python train.py --image_size=32 --conditioning="none" --cond_dim=128 --upsampling="nearest_conv" --init="torch_default" --learning_rate=0.0025 --max_grad_norm=0.5 --max_steps=18600 --batch_size=128 --lr_schedule="cosine_restarts" --warmup_steps=930 --weight_decay=0.02
Rows from block 5, named by matrix and row number. Rows with one number belong to one channel. Each number is 128 + 32 x the weight over its row's rms, rounded and kept within 0 to 255. All counts start at 0. Numbers have three digits each. After the name is the row's rms in percent of the matrix's.
# convs0: first 3x3 conv (model.enc.2.1.convs.0.weight, 128x128x3x3), inputs 30-39, a 3x3 kernel for each
# convs1: second 3x3 conv (model.enc.2.1.convs.1.weight, 128x128x3x3, transposed), outputs 30-39, a 3x3 kernel for each
convs0.2 246:128128128128128128128128128128127128128127128128128128128128128128128128128128128129187124128255129133129124128128128128128128128128128128128128128128128128128128128128128128128129128128133125147146134146129108182147139111130135139127129128128081124123126143140104255134
convs1.2 323:128128128128128128128128128129128128128128129128127128128128128128128128128128128128140078129128128129128120128127128128128130127127128128128130128128128128128128149161193127128128129128133156142140128128128136090130128122117128128126127112045128128128128127128129129132
convs0.10 304:128128128128128128128128128128128128128128128128130130128128128128128128128128128127087119127127127120128122128128128128128128128128128128128128128128128128128128129129078131132130128129128133129138130133129128127179125145129163128127137136129128128112116131130085123128
convs1.10 190:127123124127122124128124128127127127131127128127128128128128128127127127128128128135132129129129132163127134127121119128117120126123116126125126124123125113125128142130246133128172138134160137128140200147130127106089128140128127129130128125121154132125127128124127134130
convs0.14 283:128128128128128128128128128128128127128128128128130130128128128128128128128128128155106128143148096128096121128128128128128128128128128128128128128128128128128128157128140129128128000128115127133131130087128128142133126125106119119128126123128114128133130130117124139094
convs1.14 403:129128128128128128128128128128127128128128128128128128128128128128128128128128128175128128128128125128128073128128128128127128129129129128128128127127128128128128131128255255255255137255153128128128130131132128130128064128128129128128127129128128128134128128132128128147
convs0.22 283:128128128128128128128128128128127128128127128128129128128128128128128128128128128127129118068128180128143115128128128128128128128128128128128128128128128128128128102128000128129128107129127136128127131131129125126128124131139129144128128133138113129127161174000128126020
convs1.22 334:128128128128128128128129128128128128127125128128127128128128128128128128128128128128128128125062129128118134128128128128126128128128128128128128128128128128129128255148255127175128255154255182255128128126128123128129129128128190128132126129130160128132128127134255128128
convs0.29 153:128128128128128128128128128128128127129128128128128128128128128128128128128128128136128122089112094037107041128128128128128128128128128128128128128128128128128128128128128128127128130128126093110129086115128128121136134133128255206125142128128130109142115128129112126141
convs1.29 316:127127128127127127128127128128127128128128129128128128128128128127128128128128128127127128128127127127153127128128128128128128128128128128128128128128128128128128012128000111255127000128000135132133129131130130133132129130129129129129128131128128128127128127128128127128
convs0.31 317:128128128128128128128128128128128128128128126128128128128128128128128128128128128131128129136168128129125123128128128128128128128128128128128128128128128128128128192128000128128076128128128128128128134128000137020140129143129117113149082185143255132120000125133121133124
convs1.31 321:128128128128128128128128128128128128128128128128128128128128128128128128128128128147136127135127131129128110128128128128128128128128128128128128128128128128128128255129255202139154255149255128033127125128127128128125127127127146124123125255128127146128128255130128127255
convs0.33 221:128128128128128128128128128128128128128128128128128128128128128128128128128128128130129128127141127127128128128128128128128128128128128128128128128128128128128128128128128128076126128131123128128125128128128130135126133140128129128132134128128140132128133128129131118128
convs1.33 277:128128128128128128126128126129129128131129129131128129128129128128128128128127128131134128121127128128114127128129130128129129130128129128128128128128128128128128127127128125127127128128127101119127097090125107128128117000123127128127127124127127132130128120127126128116
convs0.45 317:128128128128128128128128128128128128128128128128128129128128128128128128128128128122126127128130128141126125128128128128128128128128128128128128128128128128128128000130135128129129129132129128128128128128130112211149128138128114127123130132126129128128129131127124129132
convs1.45 236:129128128128127128128128128122128128129128128128128128128128128128128128128128128126127132123117128123124128128128128128128128128128128129128128128127128136127128128128125130170205128136255128142127147134128136129164130126127128128128128128128130154128128128128139128129
convs0.61 271:128128128128128128128128128128128128128128128128128128128128128128128128128128128128138126129129124129130128128128128128128128128128128128128128128128128128128128129128128132127120129128109126128131140086128165135131128129129126132128119154137127130132135127124141127136
convs1.61 292:128128128128128128128128128128128128128128128128128128128128128128128128128128128128127127126122124128127125128128129128128129130130135128128128128128128128128128128255141209255163128255107126128128128129135154133255127131132153164134123130125128128157198129132128129131
convs0.64 288:128128128128128128128128128128128128128128128128128128128128128128128128128128128017127129129000128121131128128128128128128128128128128128128128128128128128128128128119128114128128127128128128131124086129061122114124128128123128150128132127135131125128123141129130128133
convs1.64 272:128127128128128128128128117128127128128126128128128128127128134130127129130128128145132130127129127132128000128128128134133128129128128128128124128127128128128128129128132128131131146129123125129129136117127127130150131037128129128127176128129115135129139122148126131128
convs0.70 225:128128128128128128128128128128128128128128126128128129128128128128128128128128128128130127123128128133129128128128128128128128128128128128128128128128128128128128127128129128128128128128127135134130129000134127144142130112130127126128125137127130128135129109134116255128
convs1.70 303:128128128128128129128128128133128128129128128127128128128128128128128128128128128128117133126129142128130128116129128130130128128128128127128129128129128128128128123121132128135129127127128124128125157125110131103126128127005128126137116128128134128126117131127131125124
convs0.92 188:128128128128128128128128128128129129128128136128128129128128128128128128128128128133126127128127112128134128128128128128128128128128128128128128128128128128128128128127133128128128128128153127128131129128136148128128132129137128128128132124129129130150131128126128098125
convs1.92 322:128128128128128128128128128129129128130131128129129129128128128128130128128128128125127132124127128229244128128126129128128128128128128128128129128128128128128128000130000117255123116127000134129132130129129128129130103129128123115128128130130116128117124128128128128128
convs0.96 436:128128128128128128128128128128128128128127127128128128128128128128128128128128128106129059127098133077130120128128128128128128128128128128128128128128128128128128135101128060128128128129126133128119130154096130129129128130128121121124128106128122126096129133000117127126
convs1.96 160:128128128128128128128128129131126128128122128128127128128128128128126128128128138122116128102128128128124140128128128131128130128128134128128128129128128128128128168128183155255197255152161129127129133055133128129133126128118128122140128145115253119130135080064128139128
convs0.99 333:128128128128128128128128128128127128128127127128127128128128128128128128128128128127128119138129135128145135128128128128128128128128128128128128128128128128128128000134000144151138000129070128127115123124127128128124128128128128128126128128128127131106128131128150142128
convs1.99 276:130130130131142139130135129129128129128126128128128129128128128127128127128128128128102126000000000128106131141131129130128129130128129129130129132136129129131129130115130211108128131128123014126000127130129126129128129146128127125128125157123127129130126126127125129128
convs0.116 375:128128128128128128128128128128126128128128127128128131128128128128128128128128128129147124141132152128128128128128128128128128128128128128128128128128128128128128000141137113128128144128110128128128163140128126127129181128125121128008128129157113156124128128128129128126
convs1.116 274:131128128128128128128128128126128128128127128131128128129127128128127128128128126128128127131114128123122131128128128128128128128129128131129128128128128128128128255142127130128129121149255155123223128161255127128126128128129127128131130129128127131128125130128126136128