config = dict(
    arch='unet',
    image_size=32,
    cond_dim=128,
    scale_shift_norm=False,
    init='torch_default',
    optimizer='adamw',
    weight_decay=0.02,
)
Rows from block 4 of a small image flow-matching model, named by matrix and row number. Rows with one number belong to one channel. Each number is 128 + 32 x the weight over its row's rms, rounded and kept within 0 to 255. All counts start at 0. After the name is the row's rms in percent of the matrix's.
Before each channel's rows are labels from the 100 images, of 14976 (inputs lightly noised), where the channel reaches its highest value: "patch colour" is the nearest of a few named colours to the mean colour under the peak; "place" is the part of the image that holds the peak. Only what is clearly more common there than usual is listed. The data: photos of arthropod specimens (BIOSCAN-5M).
# convs0: first 3x3 conv (model.enc.2.0.convs.0.weight, 128x128x3x3, each kernel summed), inputs 0-127
# convs1: second 3x3 conv (model.enc.2.0.convs.1.weight, 128x128x3x3, transposed, each kernel summed), outputs 0-127

patch colour: grey
place: top left
convs0.42 243 [128 132 119  79 174 131 101 128 128 126 128 128 128 123 129 128 141 132 122   0 128 131 128  97 136 128 118 128 129 105 128 128 128 100 128 128 137 122 144 125 128 128 128 130 128 128 150 128 128  76  87 128 107 128 128 184 119 128 128 128 128 128 119 163 116 128 128 128 128 128 128 128  95  80 128  50 128 120 136 137 129 128 128 128  33 128 128 128 123 119 107  83 128 128 128 107 128 128 128 122 128 107 128 130 128 128 128 128 123 122 128 128 128 128 169 137 128 123 128 128 128 128   0 128 128 128 128 128]
convs1.42 284 [129 141 182 127 166 128 127 128 128 128 130 128 129 122 255 128 121 126 121 134 128 159 128 124 131 128 121 128 127  70 128 128 128 139 128 128 123 122 131 124 128 128 128 126 129 128 185 131 129 117 151 129 124 111 128 207 128 128 131 128 128 128 187 128 126 128 128 128 128 128 128 128 123 161 128 177 128 144 182 255  69 128 129 128 128 128 128 105 130 163 130 147 128 128 128 132 128 128 127 117 128 129 127 126 128 128 128 128 122 133 128 128 128 128 128 117 128 137 128 128 129 128 121 128 128 128 128 124]

patch colour: pink
place: top centre
convs0.99 169 [129 140  26 141 122 129 137 131 128 172 129 128 128 161 127 128 145 124 137 128 128 112 128 130 129 128 136 128 127 120 128 127 128 158 128 128 174 138 129 128 128 128 128   0 128 128 123 128 128 122 117 128 136 180 128 148 117 128 128 128 128 128 157 126 150 128 128 128 128 128 128 128 127   0 128 159 128 168 145 126 171 130 128 128  87 128 128 103 120 129 140 130 128 128 128 159 128 128 128 129 128 129 132 125 130 128 128 128 122 169 128 128 128 128 125 158 128 101 128 128 128 128 119 128 128 128 128 149]
convs1.99 178 [128 159 122 129   0 128 136 125 127 126 127 129 128  43 128 124 127 109 118 126 129 204 128 136 128 129 128 129 130  75 131 128 126 119 129 131 157  70 122 133 130 129 132   0 127 128 127 129 126 251 101 130  85 251 126 127 128 127 129 126 129 128 143 128 126 128 130 126 128 128 128 133 158 125 129 121 126 126 143 127 127 122 129 129 127 129 128 133 131 133 126 132 128 128  86  91 128 128 130 154 127  61 124  80 127 128 128 130 129 121 129 128 129 128 135 132 129 220 126 130 130 128  35 128 127 131 130 128]

patch colour: pink
place: bottom left
convs0.53 132 [127 179 130 181 129 130 137 126 128 117 126 128 128 202 129 126  39 142 192  59 128 128 128 130 135 128 139 126 140 132 128 119 128 130 128 128   5 144 100 172 128 128 128 130 128 128 149 128 128   0 127 128 160 153 128 128 213 125 128 128 128 124 124 131 129 128 128 127 128 128 128 128  78  53 128 132 128 134 176 159  20 128 128 128 102 128 128 118 130   7 111  93 128 128 128 104 128 128 128 140 128 108 124 129 127 128 128 128 199 134 128 128 128 128 212  79 128 157 128 128 128 128 128 128 121 128 128 161]
convs1.53 232 [128 140 134 140 110 128 157 129 129 168 129 129 131 246  83 129 128 130 100 126 129 138 129 129 255 129  74 131 125 148 127 126 127  48 129 128 129 158 134 127 128 128 138 127 129 128 125 128 129 160 128 127 129   0 129  38 170 130 128 130 128 128 119 128 131 128 128 130 134 129 129 126 130 114 123 162 129 148 174 127 128 130 128 129 128 128 128  90 123 182 129 131 127 128 162 139 128 132 130 122 129 186 131 132 129 128 129 127 146 133 128 128 130 129   0 142 129  98 129 150 127 129 133 130 130 128 126 145]

patch colour: grey; brown
place: top centre
convs0.113 146 [128 119 127 134 189 129 153 128 128 126 128 128 128 127 159 128 130 130 122 125 128 128 128 129 230 128 117 127 129  87 128 127 128 135 128 128   3 107 119 137 128 128 128 223 128 128 164 128 128 157   0 128 132 130 128 152 130 128 128 128 128 128 216 130 130 128 128 128 128 128 128 128 117 111 128 123 128 116 124 148 127 128 128 128 128 128 128  46  90 125 100  29 128 128 128 185 128 128 128  98 128 123 128 129 128 128 128 128 106 106 128 128 128 128 129 232 128 102 128 128 128 128   0 128 128 128 128 130]
convs1.113 261 [128 130 197 127   0 128 125 127 128 129 128 128 127 125 146 128 135 125 143 128 128 114 128 128  71 128 149 128 122 121 128 127 128 124 127 128 106 128 135 169 127 128 128 150 128 128  57 127 128 128 122 128 107 112 128 220 129 127 128 127 128 127 131  37 127 127 128 127 127 128 127 127 114 128 128 128 127 123 155 128 127 127 127 128 128 128 128   0 134 128 128 129 128 127 134 133 128 127 128 126 128  59 128 128 127 127 127 128 121 135 128 128 128 127 112 125 128 141 127 127 128 128 199 127 128 128 128 128]

patch colour: white
place: bottom left
convs0.25 292 [128 126 122 124 124 131 125 128 128 133 128 128 128 126 135 127  32 125 136  22 128  73 128 123 136 128 116 127 119 127 128 127 128 112 128 128  40 128 138  99 128 128 128  96 128 128 138 128 128  32 125 128 158 128 128 127 106 128 128 128 128 127 133  51 167 128 128 128 128 128 128 128  88 113 128 144 128 124 178 131 121 128 128 128 182 128 128 113 130 121 130  69 128 128 128 117 128 128 128 135 128  82 128   0 128 128 128 128 147 138 128 128 128 128 126 117 128  79 128 128 128 128   0 128 125 128 128 124]
convs1.25 180 [130 142 134  80 107 128 123 134 128 113 128 128 129 143 127 128 140 142 139 122 128 123 129 137 255 128 124 127 133  98 128 127 128 123 127 127 183 173 157 149 128 128 127 134 127 128 133 128 129 137 123 128 252 182 128 109 129 128 128 128 128 127 189 129 168 128 128 128 128 128 130 127 236 131 128 104 127 151 184 131 143 129 129 128 128 127 128  98 119 121 130 109 128 128 128 215 128 128 126 111 128 130 128 129 128 128 128 128   0 113 128 128 129 128 126  70 127 130 128 128 128 128 113 129 128 128 128 128]

patch colour: white
place: bottom centre
convs0.38 203 [128 129 129 131 127 128 130 128 128 123 128 128 128 127 128 127  41 120 128 144 128 131 128 159 134 128 128 128 131  83 128 124 128 103 128 128 124 125 129 125 128 128 128 136 128 128 104 128 128 123 126 128 111 103 128 157 125 127 128 128 128 128 122   0 127 128 128 128 128 128 128 128 112 128 128 120 128 126 121 116 127 127 128 128 129 128 128 127 123 155 130 122 128 128 128 134 128 128 128 133 128 116 128   0 128 128 128 128 128 111 128 128 128 128 126 120 128 150 128 128 128 128 128 128 127 128 128  34]
convs1.38 307 [128 138 129 129 127 129 111 126 123 127 124 128 126  96 128 125 128 127 127  54 126 169 127 131  91 127 132 125 101 128 128 128 127 157 128 128 113 128 121 173 128 128 128 129 126 125 130 128 125 127 103 128 123 141 124 125 128 126 127 127 128 127  74 128 127 126 128 123 126 128 128 128   9 167 128 148 126 123 161 128 128 124 128 128  27 127 127 115 130 112 126 128 128 126 114 112 125 128 128 131 126 128 124 120 126 128 126 128 117 146 128 125 124 126 255 128 127 209 127 128 128 127 134 124 126 128 128 126]

patch colour: grey
place: centre
convs0.118 208 [128 146   7 126 121 127 154 129 128 126 129 128 128 136 125 129   0 128 131 129 128 127 128 103 129 128 177 128 133 123 128 129 128 159 128 128  56 144 128 131 128 128 128  20 128 128   0 128 128 128 125 128 117 115 128 128 119 128 128 128 128 128 120  47 118 128 128 128 128 128 128 128 125 129 128 140 128 138 128 122 164 128 128 128  30 128 128 131 135 124 130 119 128 128 128 127 128 128 128 126 128 129 131 120 128 128 128 128 125 126 128 128 128 128  50 130 128 133 128 128 128 128 127 128 128 128 128  75]
convs1.118 217 [127  82 123 134 142 127 133 123 124 130 125 128 128 192 227 125  93 127 124 163 128 163 127  25 168 128  98 121 125 127 130 116 127 125 126 129 255 118 116 126 129 129 130   0 125 124 174 128 128 124 136 130  81 128 126 255 128 123 128 126 128 128  96 128 156 128 128 125 127 128 127 129 128 142 128 103 126 121 160 123 131 125 127 127 128 128 127 133 125 144 111 166 128 127 128 127 128 127 127  25 127 215 122 161 125 129 128 128 133  98 125 126 128 128 163 127 126 128 126 130 131 128 117 128 125 128 131 128]

patch colour: grey
place: top left
convs0.45 461 [128 129 128 128 129 128 134 128 128 125 128 128 128 130 130 128 128 118 125 127 128   0 128 127 135 128 127 128 129 129 128 127 128 135 128 128 129 126 133 136 128 128 128 134 128 128 148 128 128 124 129 128 129 128 128 132 191 128 128 128 128 128 127 134 124 128 128 128 128 128 128 128 134 128 128 132 128 126 125 128 109 128 128 128 128 128 128 125 117 128 126 128 128 128 128 148 128 128 128 132 128 128 128 129 128 128 128 128 136 125 128 128 128 128 131 127 128 134 128 128 128 128 128 128 128 128 128 128]
convs1.45 197 [128 141 125 156 124 122 134 130 128 116 126 133 130  97 158 128 129 133 121 130 130   0 128 127 129 129 142 128 103 111 128 128 128 122 127 127 143 108 101 132 117 124 128 122 128 128 130 122 128 132 103 122 130  92 129 123 209 129 130 129 130 128 180 128 129 129 129 128 133 129 131 128 101 132 127 131 131 123 132 147 253 129 132 129 127 118 128   0 155 120 120 128 128 130 128 139 129 126 128 120 129 120 131 145 128 129 127 129 119 123 129 129 128 136 130 127 128 134 129 119 118 128 126 125 132 126 126 147]

patch colour: white
place: bottom right
convs0.4 135 [128 124 141 125 130 128 129 128 128 131 128 128 128 128 127 128 111 121 127 152 128 129 128 136 106 128 128 128 112 122 128 127 128 122 128 128 110 114 126 123 128 128 128 129 128 128 123 128 128 129 114 128 123 131 128 161 125 128 128 128 128 128 130   0 130 128 128 128 128 128 128 128 111 158 128 125 128 121 109  79 128 128 128 128 154 128 128  16 126 131 124  46 128 128 128 145 128 128 128 128 128 111 128  47 128 128 128 128 130 123 128 128 128 128   0 125 128 157 128 128 128 128 129 128 128 128 128 120]
convs1.4 298 [127 161  63 133 130 128 125 128 127 122 128 127 126 132 128 127 135 127 126 119 126 132 128 136 126 127 127 123 133 128 128 128 127 127 128 128 135 124 127 126 128 128 128 128 124 126 130 128 127 117 116 128 128 127 126 131 128 127 127 126 128 127 135 130 127 127 127 126 124 126 128 128 132 128 127 133 128 140 178 159 129 127 128 125   0 127 127 101 147 128 129 131 128 127   0  38 126 128 128 170 126 129 124 129 127 128 127 126 132 125 126 126 122 128 179 128 128 127 128 127 128 127 154 127 126 128 128 128]

patch colour: pink
place: top left
convs0.15 177 [129 136   0 148  53 128 137 128 128 139 128 128 128 125 126 129 125 141 172  21 128 107 128  79  96 128 169 128 140 130 128 129 128 130 128 128 113 123 123 132 128 128 128  85 128 128   0 128 128 124 149 128 153 121 128 122 136 128 128 128 128 128 103   1 128 128 128 128 128 128 128 128 130  66 128 143 128 140 128 166 139 128 128 128   0 128 128 130 138 125 135 125 128 128 128 122 128 128 128 129 128 128 129 126 128 128 128 128 129 134 128 128 128 128  70 125 128 134 128 128 128 128 152 128 129 128 128 118]
convs1.15 124 [131 106 122 126 255 131 123 128 129 123 131 129 127 169 148 130 124 151 131 136 128 161 132 144 224 129  88 133 219 122 130 129 128 105 128 126 199 116 113 140 129 129 127 110 129 129 129 131 136 148 153 130 121 125 132  90 122 129 126 125 128 128 191 135 162 129 129 130 130 129 129 126 160 182 129  65 128 145 119 113 144 128 131 132 120 131 129 185 105 142 134 172 129 129  85 128 129 130 128 149 130 133 130 127 129 128 132 130  46 255 129 131 129 130 128 208 128  62 130 128 129 119  61 129 128 130 129 129]