A small image flow-matching model, trained from scratch: batches of 128.
Rows from block 5, named by matrix and row number. Rows with one number belong to one channel. Each number is 128 + 32 x the weight over the matrix's rms, rounded and kept within 0 to 255. All counts start at 0.
# convs0: first 3x3 conv (model.enc.2.1.convs.0.weight, 128x128x3x3), inputs 60-69, a 3x3 kernel for each
# convs1: second 3x3 conv (model.enc.2.1.convs.1.weight, 128x128x3x3, transposed), outputs 60-69, a 3x3 kernel for each
convs0.2 [128 128 128 128 128 128 128 128 128 128 128 128 128 128 128 128 128 128  10 123 140 127 255 127 149 104 109 248 142 128 133 129 121 131 126 111 133 185 130 125 164 131 112 166 140 128 128 128 128 127 128 128 128 128 128 128 128 128 128 128 128 128 128 128 128 128 128 128 128 128 128 128 128 128 128 128 128 128 128 128 128 128 128 128 128 128 128 128 128 128]
convs0.10 [128 128 128 128 128 128 128 128 128 128 128 128 128 128 128 128 128 128  19 134 105  83 223 131 132 162 137  92 128 129 115   0 125 129  62 128 133 127 128 130 123 128  98 102 127 128 128 128 128 128 128 128 128 128 128 128 128 128 128 128 128 128 128 128 128 128 128 128 128 128 128 128 128 128 128 128 128 128 128 128 128 128 128 128 128 128 128 128 128 128]
convs0.14 [128 128 128 128 128 128 128 128 128 128 128 128 128 128 128 128 128 128 118 126 129 131 119 122 126  75 110 127 126  85 128 131 130   6 127  95 118 128 130 121 127 126 140 150 168 128 127 128 127 127 128 128 131 128 128 128 128 128 128 128 128 128 128 128 128 128 127 127 128 128 128 128 128 128 128 128 128 128 128 128 128 128 128 128 128 128 128 128 128 128]
convs0.22 [128 128 128 128 128 128 128 128 128 128 127 128 127 123 128 128 128 128 109 160 145 136 128 116  81 120 128 124 128 255   0 127 131 142 132 139 205 127   0 131   0 137 132 255 196 128 128 128 128 127 128 128 128 128 128 128 128 128 128 128 128 128 128 128 127 128 128 128 128 128 128 128 128 128 128 128 128 128 128 128 128 128 128 128 128 128 128 128 128 128]
convs0.29 [128 128 128 128 128 128 128 128 128 128 128 128 128 129 128 128 128 128 154   0 131 126 128 126 183 128 119 133 129 128 131 131 128 132 131 129 128 134 131 125 132 128 128 128 131 128 128 128 128 128 129 128 128 128 128 128 128 128 128 128 128 128 128 128 128 128 128 128 128 128 128 128 128 128 128 128 128 128 128 128 128 128 128 128 128 128 128 128 128 128]
convs0.31 [128 128 128 128 128 128 128 128 128 128 128 128 128 128 128 128 128 128 128 125 133 129 128 255 152 126 210   0 127 128 126   0 128 125 125 108 127 131 149 125 121  14 159 190 125 128 128 128 128 128 128 128 128 128 128 128 128 128 128 128 128 128 128 128 128 128 128 128 128 128 128 128 128 128 128 128 128 128 128 128 128 128 128 128 128 128 128 128 128 128]
convs0.33 [128 128 128 128 128 128 128 128 128 128 128 128 128 128 128 128 128 128 109 118 120 109 100  22  72 101  90   0   0   0   0 128 128   0 128   0 128 150 123 138 127 130 126 160 128 128 128 128 128 128 128 128 128 128 128 128 128 128 128 128 128 128 128 128 128 128 128 128 128 128 128 128 128 128 128 128 128 128 128 128 128 128 128 128 128 128 128 128 128 128]
convs0.45 [128 128 128 128 128 128 128 128 128 128 128 128 128 128 128 128 128 128 136 165 153 147 129  37 130 126 241 132 134 133 131 173 160 133 184 133 127  59 145  79   0 130 128 105 131 128 128 128 128 128 128 128 128 128 128 128 128 128 128 128 128 128 128 128 128 128 128 128 128 128 128 128 128 128 128 128 128 128 128 128 128 128 128 128 128 128 128 128 128 128]
convs0.61 [128 128 128 128 128 128 128 128 128 128 128 128 128 128 128 128 128 128 137 134 170 135 128 129 129 128 154 128 114 128  95 124 134 126 119 131 255 121 119 142 130 117 128 147 152 128 128 128 128 128 128 128 128 128 128 128 128 128 128 128 128 128 128 128 128 128 128 128 128 128 128 128 128 128 128 128 128 128 128 128 128 128 128 128 128 128 128 128 128 128]
convs0.64 [128 128 128 128 128 128 128 128 128 128 128 128 128 128 128 128 128 128 110 168 121 146  80 128 164 131 232 128 127 127 127 128 127 128 126 132 128 127 116 130 129   0 128 103 255 128 128 128 128 128 128 128 128 128 128 128 128 128 128 128 128 128 128 128 128 128 128 128 128 128 128 128 128 128 128 128 128 128 128 128 128 128 128 128 128 128 128 128 128 128]
convs0.70 [128 128 128 128 128 128 128 128 128 128 128 128 128 128 128 128 128 128 255  76 129 130 112 151  72 129 128 125 127 121 127 127 121 130 125 128 127 129 130 128 125 137 128 123 139 128 128 128 128 128 127 128 128 128 128 128 128 128 128 128 128 128 128 128 128 128 128 128 128 128 128 128 128 128 128 128 128 128 128 128 128 128 128 128 128 128 128 128 128 128]
convs0.92 [128 128 128 128 128 128 128 128 128 128 130 128 128 128 128 129 128 128 255 140 163 150 255 127 160 128 131 122   3   0 127 127   0 126 126 128 124 128 133 126 124 128 124 128 130 128 131 128 128 128 128 129 128 128 128 128 128 128 128 128 128 128 128 128 128 128 128 128 128 128 128 128 128 128 128 128 128 128 128 128 128 128 128 128 128 128 128 128 128 128]
convs0.96 [128 128 128 128 128 128 128 128 128 128 128 128 128 128 128 128 128 128   0 230 132 137 255 128  59 134 218 126 127 128 110 128 128 129 126 255 126 124 117   3   0   0 141  81 182 128 128 128 128 128 128 128 128 128 128 128 128 128 128 128 128 128 128 128 128 128 128 128 128 128 128 128 128 128 128 128 128 128 128 128 128 128 128 128 128 128 128 128 128 128]
convs0.99 [128 128 128 128 128 128 128 128 128 128 128 128 125 122 125 128 127 126 127 211 135 118 131 126  62 129 129 129 128 128 128 128 127 128 127 127 125  97 115 112  77 118 127  92 121 128 128 128 128 127 127 128 128 128 128 128 128 128 128 128 128 128 128 128 128 128 128 128 128 128 128 128 128 128 128 128 128 128 128 128 128 128 128 128 128 128 128 128 128 128]
convs0.116 [128 128 128 128 128 128 128 128 128 128 128 128 128 128 128 128 128 128 135 160 121 121 116 124 125 136 143 124 121 122 124  25 128 129 173 213 124 128 126 140 255 182 128 127   0 128 128 128 128 128 128 128 128 128 128 128 128 128 128 128 128 128 128 128 128 128 128 128 128 128 128 128 128 128 128 128 128 128 128 128 128 128 128 128 128 128 128 128 128 128]
convs1.2 [128 128 129 128 128 138 127 126 128 127 128 128 128 128 128 128 128 128 107   0 128 114 128 127 124  97 185 128 128 128 128 128 128 128 128 128 131 128 128 129 124 120 142 128 128 128 128 128 128 127 128 128 127 128 127 128 128 130 126 128 128 127 128 128 128 128 128 127 128 127 127 128 129 128 129 130 128 128 128 127 127 127 128 128 127 127 128 127 127 127]
convs1.10 [128 100 119 124 113 120 115 122 123 128 128 127 134 121 128 129 126 128 118 130 111 125 123   0 127 120 128 128 127 127 128 127 126 128 127 128 123  75 113 110 131 116 121 128 145 175 128 127 150 128 127 128 129 196 127 125 107 124 119 120 135 126 121 128 128 127 143 128 131 127 129 127 137 129 128 139 128 131 131 128 128 128  98 126 128 126 128 124 128 123]
convs1.14 [127 128 128 123 121 124 126 127 128 130 128 128 127 125 128 128 128 128  97 116 128 150 137 128 128 133 128 128 128 128 127 123 128 128 125 128 255 124 123 133 129 129 128 127 128 128 128 128 126 126 128 128 128 128 129 128 128 123 120 128 128 128 128 127 127 128 129 128 129 128 128 128 128 126 128 126 121 126 128 128 128 128 128 128 126 118 123 128 128 127]
convs1.22 [128 128 128 128 128 128 127 128 128 128 128 128 128 124 127 128 128 128 117 124 135 127 128 139 255 130 132 128 128 128 128 128 128 128 128 128 132 129 128 128   0 129 117 128 121 128 128 128 128 127 128 125 128 128 129 129 128 128 128 128 125 128 128 128 128 128 128 128 128 127 128 128 128 129 129 128 126 128 120 128 127 136 132 129 127 128 128 127 130 128]
convs1.29 [127 126 128 127 127 128 128 128 128 127 127 128 127 126 128 128 127 128 131 131 134 128 129 129 129 128 128 128 128 128 128 128 128 128 128 129 129 129 130 130 129 131 128 129 130 128 128 128 128 128 129 128 128 128 125 126 128 125 125 128 126 125 127 128 128 128 130 129 129 128 128 128 128 128 128 129 128 129 128 128 128 126 127 116 127 127 126 127 127 127]
convs1.31 [128 128 129 128 128 128 128 128 128 128 128 128 128 128 136 128 128 128 113 128 120 128 149 129 128 129 129 128 128 128 128 128 128 128 128 128 133   0 128 127 126 128 128  62 128 127 128 129 128 128 128 128 128 128 128 128 130 128 128 128 128 128 128 128 128 128 128 128 128 128 128 128 128 128 129 128 128 128 128 128 128 128 128 130 128 129 128 128 128 128]
convs1.33 [128 128 129 128 128 128 129 128 128 128 128 128 128 128 128 128 128 128 131 208 136 208 255 255 207 255 196 128 128 128 128 128 128 128 128 128 127 126 128 128 127 138 128 127 128 128 128 128 128 128 128 128 128 128 129 128 129 129 128 128 128 128 128 128 128 128 148 134 131 141 135 148 128 128 128 129 128 129 130 130 147 129 130 129 128 128 129 128 128 128]
convs1.45 [128 128 128 128 128 128 128 128 128 128 128 128 128 127 128 128 127 128 129 127 127 131 125 126 130 114 124 130 130 130 129 130 128 128 128 128 176 127 123 128 128 126 153 148 143 143 128 128 128 128 128 128 122 128 129 128 128 128 120 128 128 128 128 206 128 128 129 128 128 129 128 128 128 125 128 128 129 129 129 129 129 125 116 125 121 128 128 122 128 128]
convs1.61 [128 128 133 128 128 131 128 128 129 128 128 129 128 127 128 128 131 128 128 128 128 146 131 189 133 128 128 128 128 128 128 129 129 128 129 129 128 128 126 130 128 128 128 129 136 127 128 128 128 128 128 128 128 128 128 128 130 128 127 128 128 128 129 128 129 129 128 130 129 128 130 128 128 128 129 128 128 129 128 130 133 129 128 128 128 128 128 128 128 128]
convs1.64 [128 128 126 129 127 133 128 128 127 128 127 128 131 128 128 129 128 128 128 169 127   0 138 132 129 132 106 125 126 121 129 128 128 126 128 128 128 131 140 128 127 124 123 121 128 128 130 128 134 128 128 132 128 128 128 116 128 128 128 128 128 128 128 175 128 128 128 127 128 132 131 124 127 128 128 129 128 131 128 128 128 127 128 127 133  86 139 127 128 133]
convs1.70 [102 128 128 129 129 127 128 129 128 128 128 128 129 128 128 128 128 128 126 123 128 133 128   0 127 111 127 130 128 129 128 128 129 129 134 145 127 128 128 128 122 138 130 119 132 182 128 128 124 128 128 128 128 128 128 128 128 128 129 128 128 128 128 128 129 128 128 131 128 128 128 128 126 128 128 128 131 128 128 128 128 130 132 128 130 131 119 128 128 128]
convs1.92 [130 128 131 128 128 129 129 128 128 128 128 128 128 128 131 128 128 130  90 128 112 112 123 128   0 130   0 128 128 128 128 128 128 128 128 128 129 128 247 129 129 131 130 129 128 133 130 128 132 128 128 133 133 134 129 128 130 128 128 130 128 128 129 130 128 129 132 128 132 134 135 131 129 128 128 129 128 128 129 128 128 129 129 128 129 128 128 130 128 128]
convs1.96 [128 128 128 130 128 128 128 128 128 131 128 128 128 128 128 128 128 128 128 146   0 132 129 105 116  82 122  55 132 128 135 255 142  86 148 112  96 171 114 127 180 107 130 137 131 129 128 128 129 126 128 128 128 128 134 128 128 137 128 128 128 128 131 128 127 128 128 128 128 128 128 128 128 128 128 128 127 127 127 128 128 129 128 128 135 128 128 128 128 134]
convs1.99 [138 142 133 130 134 134 128 128 130 128 128 128 131 132 134 128 129 129 124 126 129 127 154 154 252 128 136 127 255 127 255 255 255 127 255 215 131 127 124 154 126 128 129 129 124 128 128 128 128 128 128 128 128 128 128 133 130 129 132 131 129 133 132 127 126 128 126 126 126 128 128 128 125 127 128 125 126 122 126 127 119 138 135 129 131 131 128 137 129 129]
convs1.116 [130 128 128 128 128 128 128 128 128 128 129 128 130 127 128 128 127 128 132 126 130 128 129 127 255 167 220 130 128 128 128 116 128 129 128 129 221  97  82 128 127 128 128 122 128 122 128 128 127 128 128 128 130 128 130 128 128 137 129 126 128 128 128 128 135 128 130 129 128 129 131 128 128 128 128 131 128 128 128 129 127 128 128 128 128 125 128 128 129 126]